{
  "model": "image captioner",
  "dataset": "photos with spoken descriptions (Open Images, Localized Narratives)",
  "train_examples": 203450,
  "image_size": 64,
  "crop_scale_min": 1,
  "horizontal_flip": false,
  "tokenizer": "char",
  "vocab_size": 53,
  "encoder_arch": "convformer",
  "encoder_norm": "rmsnorm",
  "encoder_norm_position": "pre",
  "encoder_activation": "quick_gelu",
  "encoder_mlp_ratio": 2,
  "encoder_parallel_block": false,
  "encoder_inner_norm": false,
  "encoder_patch_size": [4, 4],
  "encoder_conv_stem": false,
  "encoder_depths": [4, 7, 4],
  "encoder_widths": [48, 96, 192],
  "encoder_kernel_size": 3,
  "fusion": "cross_attention",
  "decoder_width": 256,
  "decoder_layers": 6,
  "decoder_norm": "layernorm",
  "decoder_norm_position": "pre",
  "decoder_activation": "geglu",
  "decoder_mlp_ratio": 2.67,
  "decoder_head_dim": 48,
  "decoder_fused_qkv": true,
  "decoder_bias": "none",
  "decoder_qk_norm": false,
  "decoder_parallel_block": false,
  "decoder_inner_norm": false,
  "decoder_positions": "learned",
  "decoder_cross_attention_every": 1,
  "decoder_tie_embeddings": false,
  "init": "kaiming_normal",
  "residual_init": "scaled_by_depth",
  "optimizer": "soap",
  "beta2": 0.99,
  "learning_rate": 0.0025,
  "beta1": 0.9,
  "shampoo_beta": 0.99,
  "eps": 1e-08,
  "precondition_frequency": 25,
  "max_precond_dim": 1024,
  "one_sided": false,
  "adamw_lr_other_params": 0.0023,
  "max_grad_norm": 0.5,
  "ema_decay": 0.995,
  "max_steps": 9100,
  "batch_size": 96,
  "epochs": 4.3,
  "lr_schedule": "step",
  "warmup_steps": 910,
  "weight_decay": 0.1,
  "adamw_weight_decay_other_params": 0
}
Rows from block 11 of the image encoder of a small image captioner, named by matrix and row number. Rows with one number belong to one neuron. Each number is 128 + 24 x the weight over its row's rms, rounded and kept within 0 to 255. All counts start at 0. Numbers have three digits each.
After each neuron's rows are labels from the 100 images, of 14976, where the neuron reaches its highest value: "strongest on" is what is common among them. Only what is clearly more common there than usual is listed. The data: photos with spoken descriptions (Open Images, Localized Narratives). In brackets: how many of the 100, against the usual share in percent.
# fc1: MLP up (encoder.blocks.11.mlp.fc1.weight, 384x192), inputs 0-95
# fc2: MLP down (encoder.blocks.11.mlp.fc2.weight, 192x384, transposed), outputs 0-95

fc1.236:124140088067136155111168099157150135125114149151140101188126079082129109117110143162113127123119168121108153132142163143126148127130141131138153149092123121134155136174134156153114114124136170089133120141109123166138090136119175155122094162153110132124154109134099095126126114126124130104
fc2.236:128107158125076122104152134099153107090100139157149093123111078138151109108149120161114156141092119127100103126130154103131161164118144178112078113127143168146173111141090073124139097108123113114144147117093078116094151127125118134141101121140151147121130110153143160142137126157104112145
strongest on: text has "sitting" (77 vs 14.8); text has "people" (77 vs 22); text has "wall" (56 vs 20.2); text has "table" (53 vs 13)

fc1.193:144127084109094123165108124113126116127103141114142150094103114135146117151137184112206110122130096159128144154167106095164097107102147138130129102082109150126141104197134142135141100159108158097129118117164139145121140131167119116146146108111099152124122134101102138089167143142133129111
fc2.193:117135119148097127142162117143168095158128188094139104122119134108136155117134136132103147135132142160148168177106135104138108150132166115120185104156120131083112082149123128139138134094080167143154132093164134095124123118114085124132124132139103159124141093101148160115121121146125089104
strongest on: text has "color" (30 vs 13.1)

fc1.154:136123146146156158098142117107087086140159121128093142163071097155166143115115126142080094135149173175150121130145145124129108127136112132114128136157083127101155089150104108093088140129101132127106158193145126121096179142161101125167115123125153150106104128123112129119121130098146116097
fc2.154:140137095119119138169110102187119118099126101158121109107112145117124123126128112126141121114139106123211173120120120117150156156185164163148109124122128157138153128179126172159147135123126146096081132086132144141103103100103148139123113133123137116141096124100099099102152180142147163114
strongest on: text has "lights" (30 vs 7.8)

fc1.190:158115114101133131155132144123141099147111119135159088090112119134123117098190092101155152101158131080090122120110134163086127076099098120091114145190147144150134127113120121119119163154147110128093156086151129093188148153114146139165183108119111159170135140130100141137079098134150109126
fc2.190:137167132128120122161114133144128132128119116139144144139156133115103085145090147146119092177124111117132184111160138117157188127102141120148127148107112115113117157131138116183096104122158120074125081147134121161088098091145095148125120107194132089086139108120137107119161118115125171145
strongest on: text has "grass" (29 vs 10.1)

fc1.363:135134145105114134128133154087172132115109136186108151131157094151126084128149141158162135080169130154134118122109120121139139137131112139098115140136125115126167110102111086120109139090132172158110083126102125117125103170139187126099181148087158142095132137104117136094137149122148104128
fc2.363:121141136131122106134120138115068101149115132130089132114138103177110141149091131143068145162144109137163125134133141141157167141140128121128111090111095151114131146104124136118134191142121141162114129165106120151100107122092156056144117145163126076122124142152100160141132113103127159128
strongest on: text has "wall" (60 vs 20.2); text has "standing" (55 vs 23.4); text has "people" (52 vs 22); text has "table" (49 vs 13)

fc1.273:099135125086112169105134163127123156149098141115149120126106125123149141101124132134149131168147118158097154144148149186125168123130143115103152123099131096123155165130156123117114119067102142101134134176092137128172131106166156159118116180099134117141143149078103126099120140138163125132
fc2.273:136078100101112104159089090179140120155086124131104077154127117137109133126167126146095131116088113139061143145148145101129106145121118100174124119085118125130173100109083146180137187124140133128135130126109127133122123153113128110136102153135149130145163123162150134095092133106107105104
strongest on: text has "people" (73 vs 22); text has "sitting" (62 vs 14.8); text has "standing" (51 vs 23.4); text has "chairs" (43 vs 6.7)

fc1.267:182126132139114125090112075126098107156130155098131147125126146160145124095125123129074155124143147116124148129084111091098105125100122129080092136100109131127129121130124147111117110129135155131179119110159121125156125146114138163151133163164129103096149098119174147120119103120069105132
fc2.267:103077148119105133117168091143084121128116073128153116128148112168138156115099122107132092138154132101120140110074142159144140128113138117085105164162121136146093130142188124149125103100149142155063118106128146102119134138139079128134138136163133144160143123158118093103065078109165096126
strongest on: text has "text" (25 vs 6.6)

fc1.280:138148143058118131149138162111116150147098122085128131111114135084108114125140150105104124118154190108129133130170114141143182142120107122139125119155136120117153149128117132160112117132159082127097129103107103125122118087103100151128142178101130133125096111138131115171152117142151087111
fc2.280:179120102102092113127126123126166105109138110116127120149098138105136134139116092114158150140141097144137132127147114097094087076158119185128146123190116160131084142164137132121098121148172154204127149100099127146166164150147114149127141100103135121131132119117085084155167136137151116120
strongest on: text has "sky" (51 vs 24.6); text has "grass" (26 vs 10.1)

fc1.15:112120117134137135089124102144108132128078163118120123145155173106131175137138124149100082152177133135092124113174143102095169169128138105100122149119115092200138161161128144106097159147156161150167118152167120138128139083111135134141146116095137147154110100148134112129133128143074175135
fc2.15:138158099114168130127122167158130144111161122132131108139130131158158124108131122104150131114111141071117164103116152181117112152110145159118133117201100116118147114096086098150100177145160129087136146154168091114145179130123117091121126085140127121142152118108092149098139173125131132173
strongest on: text has "sky" (67 vs 24.6); text has "trees" (60 vs 27); text has "water" (51 vs 7.8); text has "buildings" (36 vs 10.9)

fc1.374:131140091124141176116189096089095111133142134100106157129101155106155098090106150187128054088090161130127123137102159159082110161135153142130104128115081144117091150119109162088114125119082098128140105119120145149132139100139085109159116084097092106112108121145129104143105134107125154093
fc2.374:111081087128124125125130153142161127145137116119150137107098147135110117130131140097144151124167162131143122168125107141122150131150173130126104146048169139140175116129104109164133132142126120160129115125115133134135131166129132117130142119108107150108155132132103103127116132174139135123
strongest on: text has "wall" (41 vs 20.2); text has "holding" (38 vs 16.6); text has "two" (36 vs 11.4); text has "woman" (35 vs 9.1)

fc1.340:086159113119133152133146177112170098120151157143111126166156111104149138101069083149091125143148128098126113124131100170110116069128103138096131146146093110135148143115101096123096119095134134109104118128140121094131092081163127128132137140153145106120119064120097115120154141087143147129
fc2.340:149100132087138131109101085136105151167117128134132125080106137202170154138148155133131161152134108127159103142137126115119164136134133112174155096093128131107103140160164125140123112123116084146166127105118140106125132147088152120133143147132131136116136161130140157115103101102097131128
strongest on: text has "sky" (55 vs 24.6); text has "buildings" (29 vs 10.9)

fc1.242:141121155147158113111121133145111086131119134135125128134124133110138116078142162092142101127128147110157135161098136125103133108137143151118109143139100111146150135108131148153123113125124124130105119088128119147127133100096112163141118093110129140074135127160111081118129127110101065127
fc2.242:106123098129104185114098107102112106113158133113149114138108138134115136144123106147079140115139132127152102099125149119186138123111117206096120082128156100167100120174085087121165105117123102118117141158135127099114136160153175122072141098135120098134138130139124152114119108115123130121
strongest on: text has "sky" (74 vs 24.6); text has "trees" (70 vs 27); text has "water" (30 vs 7.8); text has "buildings" (30 vs 10.9)

fc1.197:115158112100097106152131095134141127149181119092165171104124135147114122107115093130112147117099104148074126124095112106082186145084145149139087134136129117103182178134093105130099098137140162123122118135129113119176121101124103131121107134137160106155115140096149129167086146155166101120
fc2.197:098156131155148129152144104106104155141143168127116124091136135127135167171139081112127145124133109136173175095150143127135132106150123155146139141107133182151134116128116132185131159129128113129103068176119127095102111147150162132139115160138177121141154120159117144077109141163162106159
strongest on: text has "grass" (35 vs 10.1)

fc1.194:141116125103126135145153119112139092097119114154169124120130103116096174132124115149124138068106138140149078108107132144118140107102161143127127168115095112153133131113116130120155165092104141147061099106098125082131158105104121148111155105119136162127111124118137135151189127124153130165
fc2.194:139118121127163115134122122097163127118126110123087128154112131113153107099087129113106151136165110118107171116159131065095140118115108111132131151131136126129123144131145159114119144109137168150125129095148152114120113142193104089124119160130122117161137101157114096167140130126099136124
strongest on: text has "two" (34 vs 11.4); text has "table" (33 vs 13)

fc1.86:157086122099105174116150165139130123168132178156130114112130119110143071108138109114129149146119096099122106128108170143136137120119129110096146081145111153131161160138153183140182113095187161113105102108089103109123103108121157166096112179109150103075141119130132082155097127180127131154
fc2.86:141154160125116123145133177142165114110154136167120145118126118133149138139129150135142119156135168100098079154090154111120138145106163101145119127150107136112161151136142152133126075136161132121092157116155121152173123135120154139113141122135097112104118149141167118165123127104136107115
strongest on: text has "text" (25 vs 6.6)

fc1.92:112109101101104078086155108103150166184173138100159119087116131138153123117151128111154126090116132108141154103102145136132135136124141136151145141140154148138153105151148137105117134163151169104146096084105125162141170136155154153132122145118196143150127144156095144147119127138172116099
fc2.92:121116166176120185161134132116112143136135119124149112070119118104134137160131124163140146129124117159136133139072134133133124129161155123088134119149159152167140071156094135176112120115134165127136130088168076140149067126091126172123161158139153090131143150129167166146093120137161119139
strongest on: text has "grass" (31 vs 10.1)

fc1.14:093108100127122151125161132114140128141107162093159117114156138113102108092147116147191117148137133160139130126146129139123122091147162144092133110139139077112152158183127171129142122129090126144139122143122177134147141139086161131133113109192135161087110048111101086111109115108112142121
fc2.14:107105157114166113094187091132138119147113117177140150096108141126108129114114098132155161083090090127110105112167075149121155098136129144118095149111119112124153129150119083108102142148147168105145095071124125079122121120144131115101167081098104100146132111099132158153097155163147153149
strongest on: text has "wall" (61 vs 20.2); text has "sitting" (54 vs 14.8); text has "table" (49 vs 13); text has "chairs" (29 vs 6.7)

fc1.118:119144161158136169165117130129150125115100121145129134125132106125122185089108155048169183095085131101096149142118122152144122106120137097150147151175153123084147160125073090144159153125154161098099127143158146138107163133101111153114121133140098130113103162133119125148135125099103123123
fc2.118:167141109104118133175156165165102111167142136153115123129152104122119150132117106140095155117139139154142093147148154118147111123132142171115070128106099139174108149064140152121136164123115083141105158171130145158129116128134124126092136121104149122137082121139141122144156117118116135084
strongest on: text has "road" (31 vs 8.2); text has "water" (25 vs 7.8)

fc1.95:132155128140175123128131129085143158132099145131117083135155134131124088143128170153135138143165135120124129154106124107134115140092114134112158164153090121173115088159149127131105128135121098117112147082151088142110120081144129127131128117110119124144106131163167102134128105113102161151
fc2.95:133133077120091112119105114123162113136125174110158127143131118102116099114160167142164146151129098152121126110151123141142127130146109093135128124132148117099126136096122103121153165158126176116132101155103122103132110153107140149150111121164125122120115147133132125132116142133163082133
strongest on: text has "sitting" (49 vs 14.8); text has "table" (47 vs 13); text has "two" (30 vs 11.4); text has "front" (30 vs 11.4)

fc1.286:140125166161131181129154084115148099121161120113130157139101165135149166115120113122099179063086138153122151124149123134131123155148141090142085111151120137128119126133097154122110112166110107159141120145131129128139125130086144147132131145139132130106167082116119098115134119094161137117
fc2.286:120162115141076153137144131145131098074131146139172115100181120089108140159134147115146118124133154114121107122152109154114146150107141123120128096144118143147135159118142150138110115126147154166083204100114104099136121102125140168141086123152140113105105121097111110106154152146098099153
strongest on: text has "wearing" (31 vs 12.3)

fc1.45:161128163145116101138139119161123125067079097098097095143142110130153090120068119121116143090138163162083140124136166124147133111112106117138128164158135077130098122117138093127124101086139109097117150156131121101118137127103102121094106143151148119106103133103139131149130134119144135152
fc2.45:114141119123150167068088107115139115121143135162139119116105127109150144107117131120129147122141091117147090107101155129129134103140133126131135097119136147136158150086112105152102162139107141163150175132124154147132127117149170122152174107096119101100138095141152129112085118143177095132
strongest on: text has "sky" (58 vs 24.6); text has "trees" (58 vs 27)

fc1.278:111114173145134128153126107139113114140149138102139157126079109100071133112157148139135114129134142149086126137137135118138188150113154192085139131158102133135128118134118135149151130121099124158084113130149145133158153116097122128105133124108075169091110113139135110133120109100126125122
fc2.278:123160121107136159107102121125134134083095124140164060130115138068133113138118131087093150125127169140128138101112109130100168114084165131127114134126146137135132110135154187103104163140136142175115094127152110095134090098174155100123113116146127127131096115117132085155106151079131146143
strongest on: text has "road" (52 vs 8.2); text has "buildings" (28 vs 10.9)

fc1.180:108145151140103123120122098132153151130131162150156124119118182133144136127130153161141132147138145148134166144120151135092124155122142155167052154154102150140125117122111114127135107121098150138175123078145151133128132100097114138129150120137138134080107127132160122172105122092138152098
fc2.180:130109121134069098134158152125133156165156138118139137122124141122145142142141130091110124078104101138142088134171129119135128149126152147114045099105141153163147146115138124143120157136125083156097090150100119136120127109111125147156124103127092153083137144153146087126124108141135141151
strongest on: text has "two" (33 vs 11.4); text has "wearing" (32 vs 12.3)

fc1.150:118124158166121151140160125100145173129120111134114124088096133149142149174133135148120112125136080157150086152134127126125077129132124079146123090106168138121144136099115186102150107145135116124128121154117137108130161122165083127144077124164168153102119127160111157154149126179127149158
fc2.150:180113121107074136096121116126153128098086150143111170133150119149116184140087141138104119109107107108137133149105139109146122141095129132178169165095111099110158121125110107146159102087121133118133121162115159167080137138144114135119146133133143107133079151071128132139108137089106145114
strongest on: text has "trees" (60 vs 27); text has "road" (36 vs 8.2)

fc1.24:110150113090080124132137143137144159137119136116132113095104118139169113152113137125166180164119097110108140116154108132135168138131160159137121128170156078158177096147126133108138099153154137124068115096137101129108130137119091095121170109128075150157141155162145154120141082104138151119
fc2.24:126120111104138147149137130131108121102126138147119157093155132170123174141115158171110157127100136184119114116119115108145108142151159166151112144162132153130147136091168151155106123151153146150169137150166112125112133092144146148113109175134151151129150134103132139085123173114130141100
strongest on: text has "trees" (73 vs 27); text has "sky" (57 vs 24.6); text has "buildings" (28 vs 10.9)

fc1.319:124118107138108105115191078140135138125157126164144166099120110140103104068141130117154120129162113122140133154125138141131149125108111106125157150151167156110102158149118127120138134159152124145117150102126120121127150098178107141171104130114131138131145131134189135070098138090157138118
fc2.319:154096111075143140113153099148112174114109088114116101123115115132164170128139101106108187155161110147137118131097079146132136098105120145116123130103118171121130165152131124145089116104123137157088117119121113117101112084173110127131071117121127132114161146166168160125085124093132129103
strongest on: text has "text" (52 vs 6.6); text has "written" (29 vs 2.8); text has "poster" (28 vs 1.7)

fc1.142:162126108123155193155165093139195142129126135145114180114124125144133108128156151128124098153144114087100149166103131123114124109116159172129128108143165190157130153109104111089086083068093105125157147131181131120155109122138100137140165148126120127166123142168152120157123146120103165111
fc2.142:101101096139113149134137146124102115117119129148103087128118125186142084104142104148128137093086149132156120134127151143109102167152115154119150094104142132129115114160138078093109098131117123119151074111124173135106175119098104164171093099090117130148116088079121138113125149113140144113
strongest on: text has "trees" (66 vs 27); text has "people" (51 vs 22); text has "buildings" (27 vs 10.9); text has "road" (25 vs 8.2)

fc1.128:121156144100129129128136141130141133118089119138156097084134108147112096134151161121141117101142106106115095124113107148124104135094134080139132118107155167161098092126147118106124107149119117119087119113180146130125141120146141095144128108122116119082144091135136107152131110126118100169
fc2.128:161149128165139086153106110112144110132146146148112092137150142112128097109138119145154141123147185138153152102117130123136109128148105115117107098107154114122143136150149144118082129108191109165109102140127115112115140127124127151128130096110142119145082122138103110081133134124115113113
strongest on: text has "building" (28 vs 8.7); text has "lights" (26 vs 7.8)

fc1.148:128122128123167080148127126116135103131140143112160101149071144131138104133110141127102093144148152136084129170160105148104123073172114140128145131128130144137176160101120139094119118147096149137160130131118103091100174117148123153139145150121107119133121114137174123134130148084120126046
fc2.148:101097122090151105101180151139119137148116138169144131213146128100115122120148147170111082128134118108147089122153087094106136128132163095130123124138128104133096101141143108059094129119159093128132106133105143106118144124108169116148119130119115094125108106133118136128132107128130125145
strongest on: text has "people" (76 vs 22); text has "sitting" (71 vs 14.8); text has "wall" (50 vs 20.2); text has "chairs" (47 vs 6.7)

fc1.23:102143103128147127118127110123125164132171137095133143119113109097119160142119142096140116114099109132152166173105097108113096129119130136097154118170146110103110141151084157145119139163124118131110112170122132122090106141131133121140119114125128172192143106118124130132107112127133126147
fc2.23:130120119164160153117138133120142124119130114116127139140104097084129135131107141174109119151146134130132143154176180090124133129142152124165090107155096142117124107128130140135146132132140120128129130108146141149130115114099117109148133116088115116114080130157163109127143069161128126114
strongest on: text has "wall" (46 vs 20.2); text has "sitting" (44 vs 14.8); text has "table" (41 vs 13)

fc1.21:116141157110137119097136129123140124126140144181097166143106154175102118153131156130111130122113166123164123112108129118121038112085109131130122166151130087138126136155117123137116107160120098118085156131085119073190127132157147122151136080138134126150145144131148127135136132129077109144
fc2.21:131142148159164144132094128122146153109126147121167135152181098083153152152125141152157114121127087149105109141137145184177110139110114090157136135131127137157143162102124103137147121123099113183109167148138078086108111086129131187154113137142109131107146074143127104124123133172147142138
strongest on: text has "sitting" (63 vs 14.8); text has "table" (61 vs 13); text has "wall" (48 vs 20.2); text has "front" (42 vs 11.4)

fc1.32:111089134119152082147174148105150182129137143111157150129090142160118114140111129182149131110110151142122083116154161167154153134174100108145110134108121126082119149106128130127099147170147179148125141137125149166158154128131128106141131120126114135124121172146140118118130102107149111173
fc2.32:107154112093116141127108121131109095154143104112096140160110154103133164136178137102133106135126131149110157123128162139134145131176140131112143142146111115164088106095118129096103176145095130136139078105102138093187140117102121108138169119103171154093123130107109143147131099134120119146
strongest on: text has "trees" (87 vs 27); text has "sky" (71 vs 24.6); text has "grass" (32 vs 10.1)

fc1.328:137132087131104133110167116098127108116097120107124115165086105133144088088099140157225147098181125100135188131132124104129173110143118162153103084150136163100140157100151149129085114093150129086094162128132139143111121082098131150134157126143130107126108128123112176125113139134120118100
fc2.328:102094175139123129087134169120120133120147128122139130072114137135095099142136110101125151161112136144150109126157169109139133127094126135110153159122089112115098154141148146085168145108147108130124145136141081115094129119114133106134157124088107132127110119085149118139098089140167130121
strongest on: text has "grass" (27 vs 10.1)

fc1.330:090142119089160120170150118119143116172163159088186097107124132118143130105120119133156082085147092132094141106109144137132075136130146138116121121135134167130149142122149129137107152118091165107123091097146105114176151109169110130084123115117146093167152140116097144147133176155138114124
fc2.330:130152120109125108134148133123127125145149147095125142122130127113119094153116108151139175116144129150121160090138122093140120162136124122109085126074185159134103095135149092110103083102174147161108100098117096137164129107103082131113146114112095150160125136120144121139126106154139178126
strongest on: text has "grass" (44 vs 10.1)

fc1.274:120115112137132131119140079073175139168134124130092118163156135137080143139137134171180102158093132175109128159156114139173129104109158098151128111117132139129149122146130137059131154144158109158133124103195103092120096126151110096141130094116107163096132130162134128141138112144122099138
fc2.274:093146177109129118148144109170122100132071154129120127154115138107114081146150154095136134110115106130103147151119143093090144153139123155127124134123105100105142148149119117159142103103103084119139122131117160151147105105087161147118112140145152054122081144100173139149113152131114134133
strongest on: text has "wall" (50 vs 20.2); text has "table" (38 vs 13); text has "sitting" (36 vs 14.8); text has "front" (31 vs 11.4)

fc1.35:168073107126153134125160096119122126174132100107154101175125149183162126126132162075152156165127128132149152111110118153164124110111147111120114149127124138137115145107146101109111137118128133144130142092129124099128118091164107123106113144167073140152119081143144141128069137126123104134
fc2.35:156080103080107121132156112078079114141119102067144060115115128119158125144179136144153138132139164122129166111084083136123118113098095121104084157155168119153160102110157143121142167155111146139136110100132156117123080105125125124100104163087146138138161133156131120121117099112116148106
strongest on: text has "text" (38 vs 6.6)

fc1.222:124126144136146146152101140154122151105134154116174093152107164151134164078162117137139143091115122158096130092098131133092123173106154136102135134132147093152129116141159111106117166080114152136045120116136150129104134136140131126141121099109124169100098109056113090142089090164160165148
fc2.222:104133076107145085114149133148140201143151118130143114141117162138125105106078139139103126117112134186146088133089155126148104158081148154130120163107106092113102121135115127131113128153174144107151093159155163130119147090144086127148159114107162111137149093133102113071158143108129116109
strongest on: text has "color" (33 vs 13.1)

fc1.200:119183099129110112172135071082145142156133079113160151170108117144098112129141108138102140127164131150141148112140154125141141132129143087088109164112096156140141092138096105132143183136129138093173135132143117131162170167138122151106140121136129114135154159157132123131109095098128156114
fc2.200:119117165140134091145108152170130141154119118112129152116147086112133147099152104170149101141152127142103089109106066160135090095124142105098124139111185116150126126104137136141161060142153082151131134112153145115111106136122138084162087107116144127148131146159161129150135140147117073153
strongest on: text has "grass" (30 vs 10.1)

fc1.302:158084093114103130136092134106112145092137128114097128162089096166122115137149113074115135112156174148128133148150105102120122113074081164098075113151120080120126154127149147136137143122147137125153102123098183149159146140137111139140116149151142131108107105136094124130153116125113181189
fc2.302:125162125146149107147097115119127136181125085125156098093116147105148137122157131157144141137159147141120111075099151139119149120175143103178150139108124112161140158124104130125124144153105134163125127123120089168140145120142140118107081128117111102151106112122151163118135116134097106109
strongest on: text has "people" (68 vs 22); text has "trees" (55 vs 27); text has "few" (35 vs 15.1); text has "road" (30 vs 8.2)

fc1.41:135118154108156070133151117168112122093156157176133093117123130113152091109125159140149132101119076148124107134174130128153123094140160152091153085144136099157122121179107146120132105115112136140072119120164151155141125059144144106159158122134119112090150153169142116136150113110100214072
fc2.41:091122151152123118126143150109153098113113135061174097090110120136092151128142139116158122144139088120148122122119128107125083163169128116143108141123128111181095082109147119107125121105105065144134108148094123117123119129092112134112121133121158105141146134146156140135108139155144079088
strongest on: text has "people" (57 vs 22); text has "wall" (43 vs 20.2); text has "group" (31 vs 6.8); text has "chairs" (27 vs 6.7)

fc1.6:174142123139106123098189112109157144117163111150150138129141118098131146092125085114131118118140111138154150130125129081148151150108091095143153101118121110120143081138140132130173082134176117130136131132133110104119129133123127130065138080141195132109094092113159107140186129148152099139
fc2.6:104115121114193107125084139107090126134108124103096095132098096147127122170118141147098123116101140122136136139121134130131106110147148119117090085139154167132157140086150068116113174118190150148092171117126167187147081112138138132165123148139113111129109125104128145118102107083124136141
strongest on: text has "wall" (47 vs 20.2)

fc1.48:099129130137127115130123113104115128123110155130106115145085131127097134110094135170161101108139158102090145150133140148113140095080149140176144139122097132146127162117119128141158156160123137128115117078098146140083171121170132151116124146142125132123131113137123093146132092124165116079
fc2.48:071092107105149144154109145102110153157121108129145149121142141141118149130125156133061166072111108076180094149126136117119116110161083126146123121120165144087137119129130085107120099130156122126113138160149144163117151167100132154151125129131118171130128147117123106135122107146142138111
strongest on: text has "grass" (29 vs 10.1)

fc1.55:082128138126138121139141143117162150155122145118085097131080075101121116142157101127153131147135138140123181098122116126094113158123127150095168119136135096123122112141163076146144175119148131133097123160092100125114152132118114123139105190103154150123129103123110100107113161090120151098
fc2.55:158127114136091093123129147152139094150092117149137130114152114105099087167117099118156128164143110112137114083163157129097152124159115119163133115114126133121160114102123138122134081091113152108135107117127105143098165151114153113130114126122113137140138139129104125160187130090135126155
strongest on: text has "wall" (51 vs 20.2); text has "table" (31 vs 13); text has "two" (28 vs 11.4)

fc1.285:088122097144101151161156136090177130100119135088142153114114142157130142142110076177135162073148147117161101113101123168143080150121131125125116155137126124197093101137093126131127108130149129113129114094165145093131168128176100073141126114120130146133147159114113143146118109122119111135
fc2.285:107130102132104153170125085142127123173172147072119110138153112131113130133144120121113102109129149115120150130140144100153136151154099120145105137062131109106110126117104144140153150105134133177155113092124133110116144105128135130104100139130134146076118163119130078075172117130170107153
strongest on: text has "wearing" (36 vs 12.3); text has "man" (31 vs 12.1)

fc1.227:118143153126156139100131102140149159144168153124076107174085107101104163131112147137141165114166164107149137100152121159151122116122104119130181124124100127098129163126096110118163122148137093145138136126118103143135109111113124139109135132096104155133129091107155114118149130117130125157
fc2.227:124140102177143118088122141138137099149132104095143110139121093125157180090080144125133102158123136154169172142122094058099126118159111123118109102142128118162159123132116138149114142129128151127107160126130121152078115123157107108086095090150099101151143141098121153114106152094157133084
strongest on: text has "road" (28 vs 8.2)

fc1.320:131160097102134116110148114172106107083147156091126120112112181167105159123126118133114117137113123128106114148117147133152148109132125068135173129149126168109122159120102155127122118084124133093139138122158179129111145171148089111116170092120132140104105079163099099145126161114132142120
fc2.320:124135175148078118142131059121118118094114147169085123099114138111096147109140144113098148165102123134173093095145159137129158124123107073091116159073097118124126068138111170118107122158107150131123136153158149130159124147145138121130099133111102111168114123088096132129087089111138164109
strongest on: text has "road" (42 vs 8.2); text has "car" (38 vs 2.7)

fc1.124:115107149150152149089116119148136163127136180110128116106143148150140122107129142154097141155166147147100167160110143138158124097124101130152156128108177140068143128139114101108135105131094125118129167090140106065132147152135094157104092118124123120140124107127131101122153128113126165127
fc2.124:184129162138101131145129138154110073143127064162127109125147122093117146131120116116156121138117134105155110106118096154110102132105142164128104147156091092181136161110148138130144173094161128123123128104112089170124137124123155103114115122137093152137070123130147159128122145157143094153
strongest on: text has "table" (44 vs 13)

fc1.163:169147103137170122093119124119092161102125149133130099158160120156146134152138088128110151169109164162123119123126115137128170130101116162098124106087088090128120121122144126152106091141110125198097155115134145118132107126092125103157155178111099118149116152082172143085114141133149089130
fc2.163:140118098113116117085118153127129118128147138098110124142106168128154156084089121144115126120092121141124142105140113133120152151137090130112177120097105120162125103100146139111137136150094136136129116117133109154142071108093144099101104063105108111108103072089129138090149123157107138129
strongest on: text has "trees" (83 vs 27); text has "buildings" (28 vs 10.9)

fc1.153:133140088127111125120115119095152144131161164100146116104069106126126159143079118169145143130146155111139107128155169141151152119179101134137132131068116138108109102085152117153161131133131165130096163149173169147111117128126142139152120135133177150132124121136143122152138138130131096106
fc2.153:123081170136120165127125147148104144107147094137121140141127096070113110123152108092161104163127163153113168110175134104115094106114108133101134130176106116173146178114093144128129135120081110098147119119095116123125160106113112115120144119124079163125089136126122138154099113118131134094
strongest on: text has "people" (44 vs 22)

fc1.137:131112121124101118140140127143136130156126132135117098104143081107100141110176166141134096124107101111138132133112149119119136158162117181159085123139091150101148160115119160101142143135150133095104097122101117118176102128152159115150116139145120134139129100163115111139148098090150129117
fc2.137:112119146120170141134107139137118160154098138135162109147116167104102118115135123091134123124112145099114124114090090135149093142106106161128140124089136116135121111113100115121162120118143120161153101093142117145071091153114110103135117081179125117137113155105113121107129150136122118135
strongest on: text has "trees" (56 vs 27); text has "water" (26 vs 7.8)

fc1.226:118133135156085135105121083131091161140144122137153202148137107145178123085133124129115130107112127210141130093093153109150161157171124159118139154157137131157113121182105186130134126121109131152165127109121136094116126162154136143125173141124159127154161100126114116148093162112114143145
fc2.226:153135107117135128138150074096117093124126084128078121157122124101111117097165152106107132164117155121161111093120094168098125091101117111094121116095118126129117100138101157132080122144125140138100142164094102120115143129157114132163123103132097125159161133110120101114124151109123134151
strongest on: text has "road" (31 vs 8.2)

fc1.292:171073151154178086110157115143080170094154134123086115135153101140095153100162128137144135139169104186125108110128151122133182142128127130097133157182085133158143132151179082128124130170139082122077162126101133111137159139184163143154105131108169144154149136161149131110109121087152107128
fc2.292:134083129133146090110115126109113184127120147115078130162128153182112102105116131087169100150159115133119118146118151160091124122127135149148114148084138165103085128151141097106115153099125178156128139112164151134164131118146109119106129111147109114088142148076143101110121125110113169073
strongest on: text has "text" (51 vs 6.6); text has "poster" (27 vs 1.7)

fc1.287:107183114147106072104131104139120139116108154121121127180111166101149120152173131151114126148157142156128170129116108113117161128162121078133143091171126120153172159140119117108120113131066126098127109137166092144098176128147153128089168107093159119120118096132127123141147083142147153154
fc2.287:143113151121141156136163128130085141066186122111094136115146153070095128118134161141138126119140097122088106141164149138149081123139119115147146147140154105138117100176165133131103129077122132126133151110105114163161119097168108147128132124154123064118186115153108112139083127138104106124
strongest on: text has "lights" (27 vs 7.8)

fc1.31:154093129162110073122122172121140121149131158150084112147144130089078149099085118134124091121137138164109148131134138165141113137120125163101102106124136076096119125137124133148126172102167091142137153160109149137124145142075145122143135104133127176148140112129163072113117100081138104163
fc2.31:112131137126110168139122113159128127102122095153130140111122089111158133154104140106138128155120115103142106121080154088081121138160124133142159105138107155148111119177108094093144103158096151113124086104116128113142132087135135132141125068114135155055130146160126161120155136154159161160
strongest on: text has "table" (30 vs 13)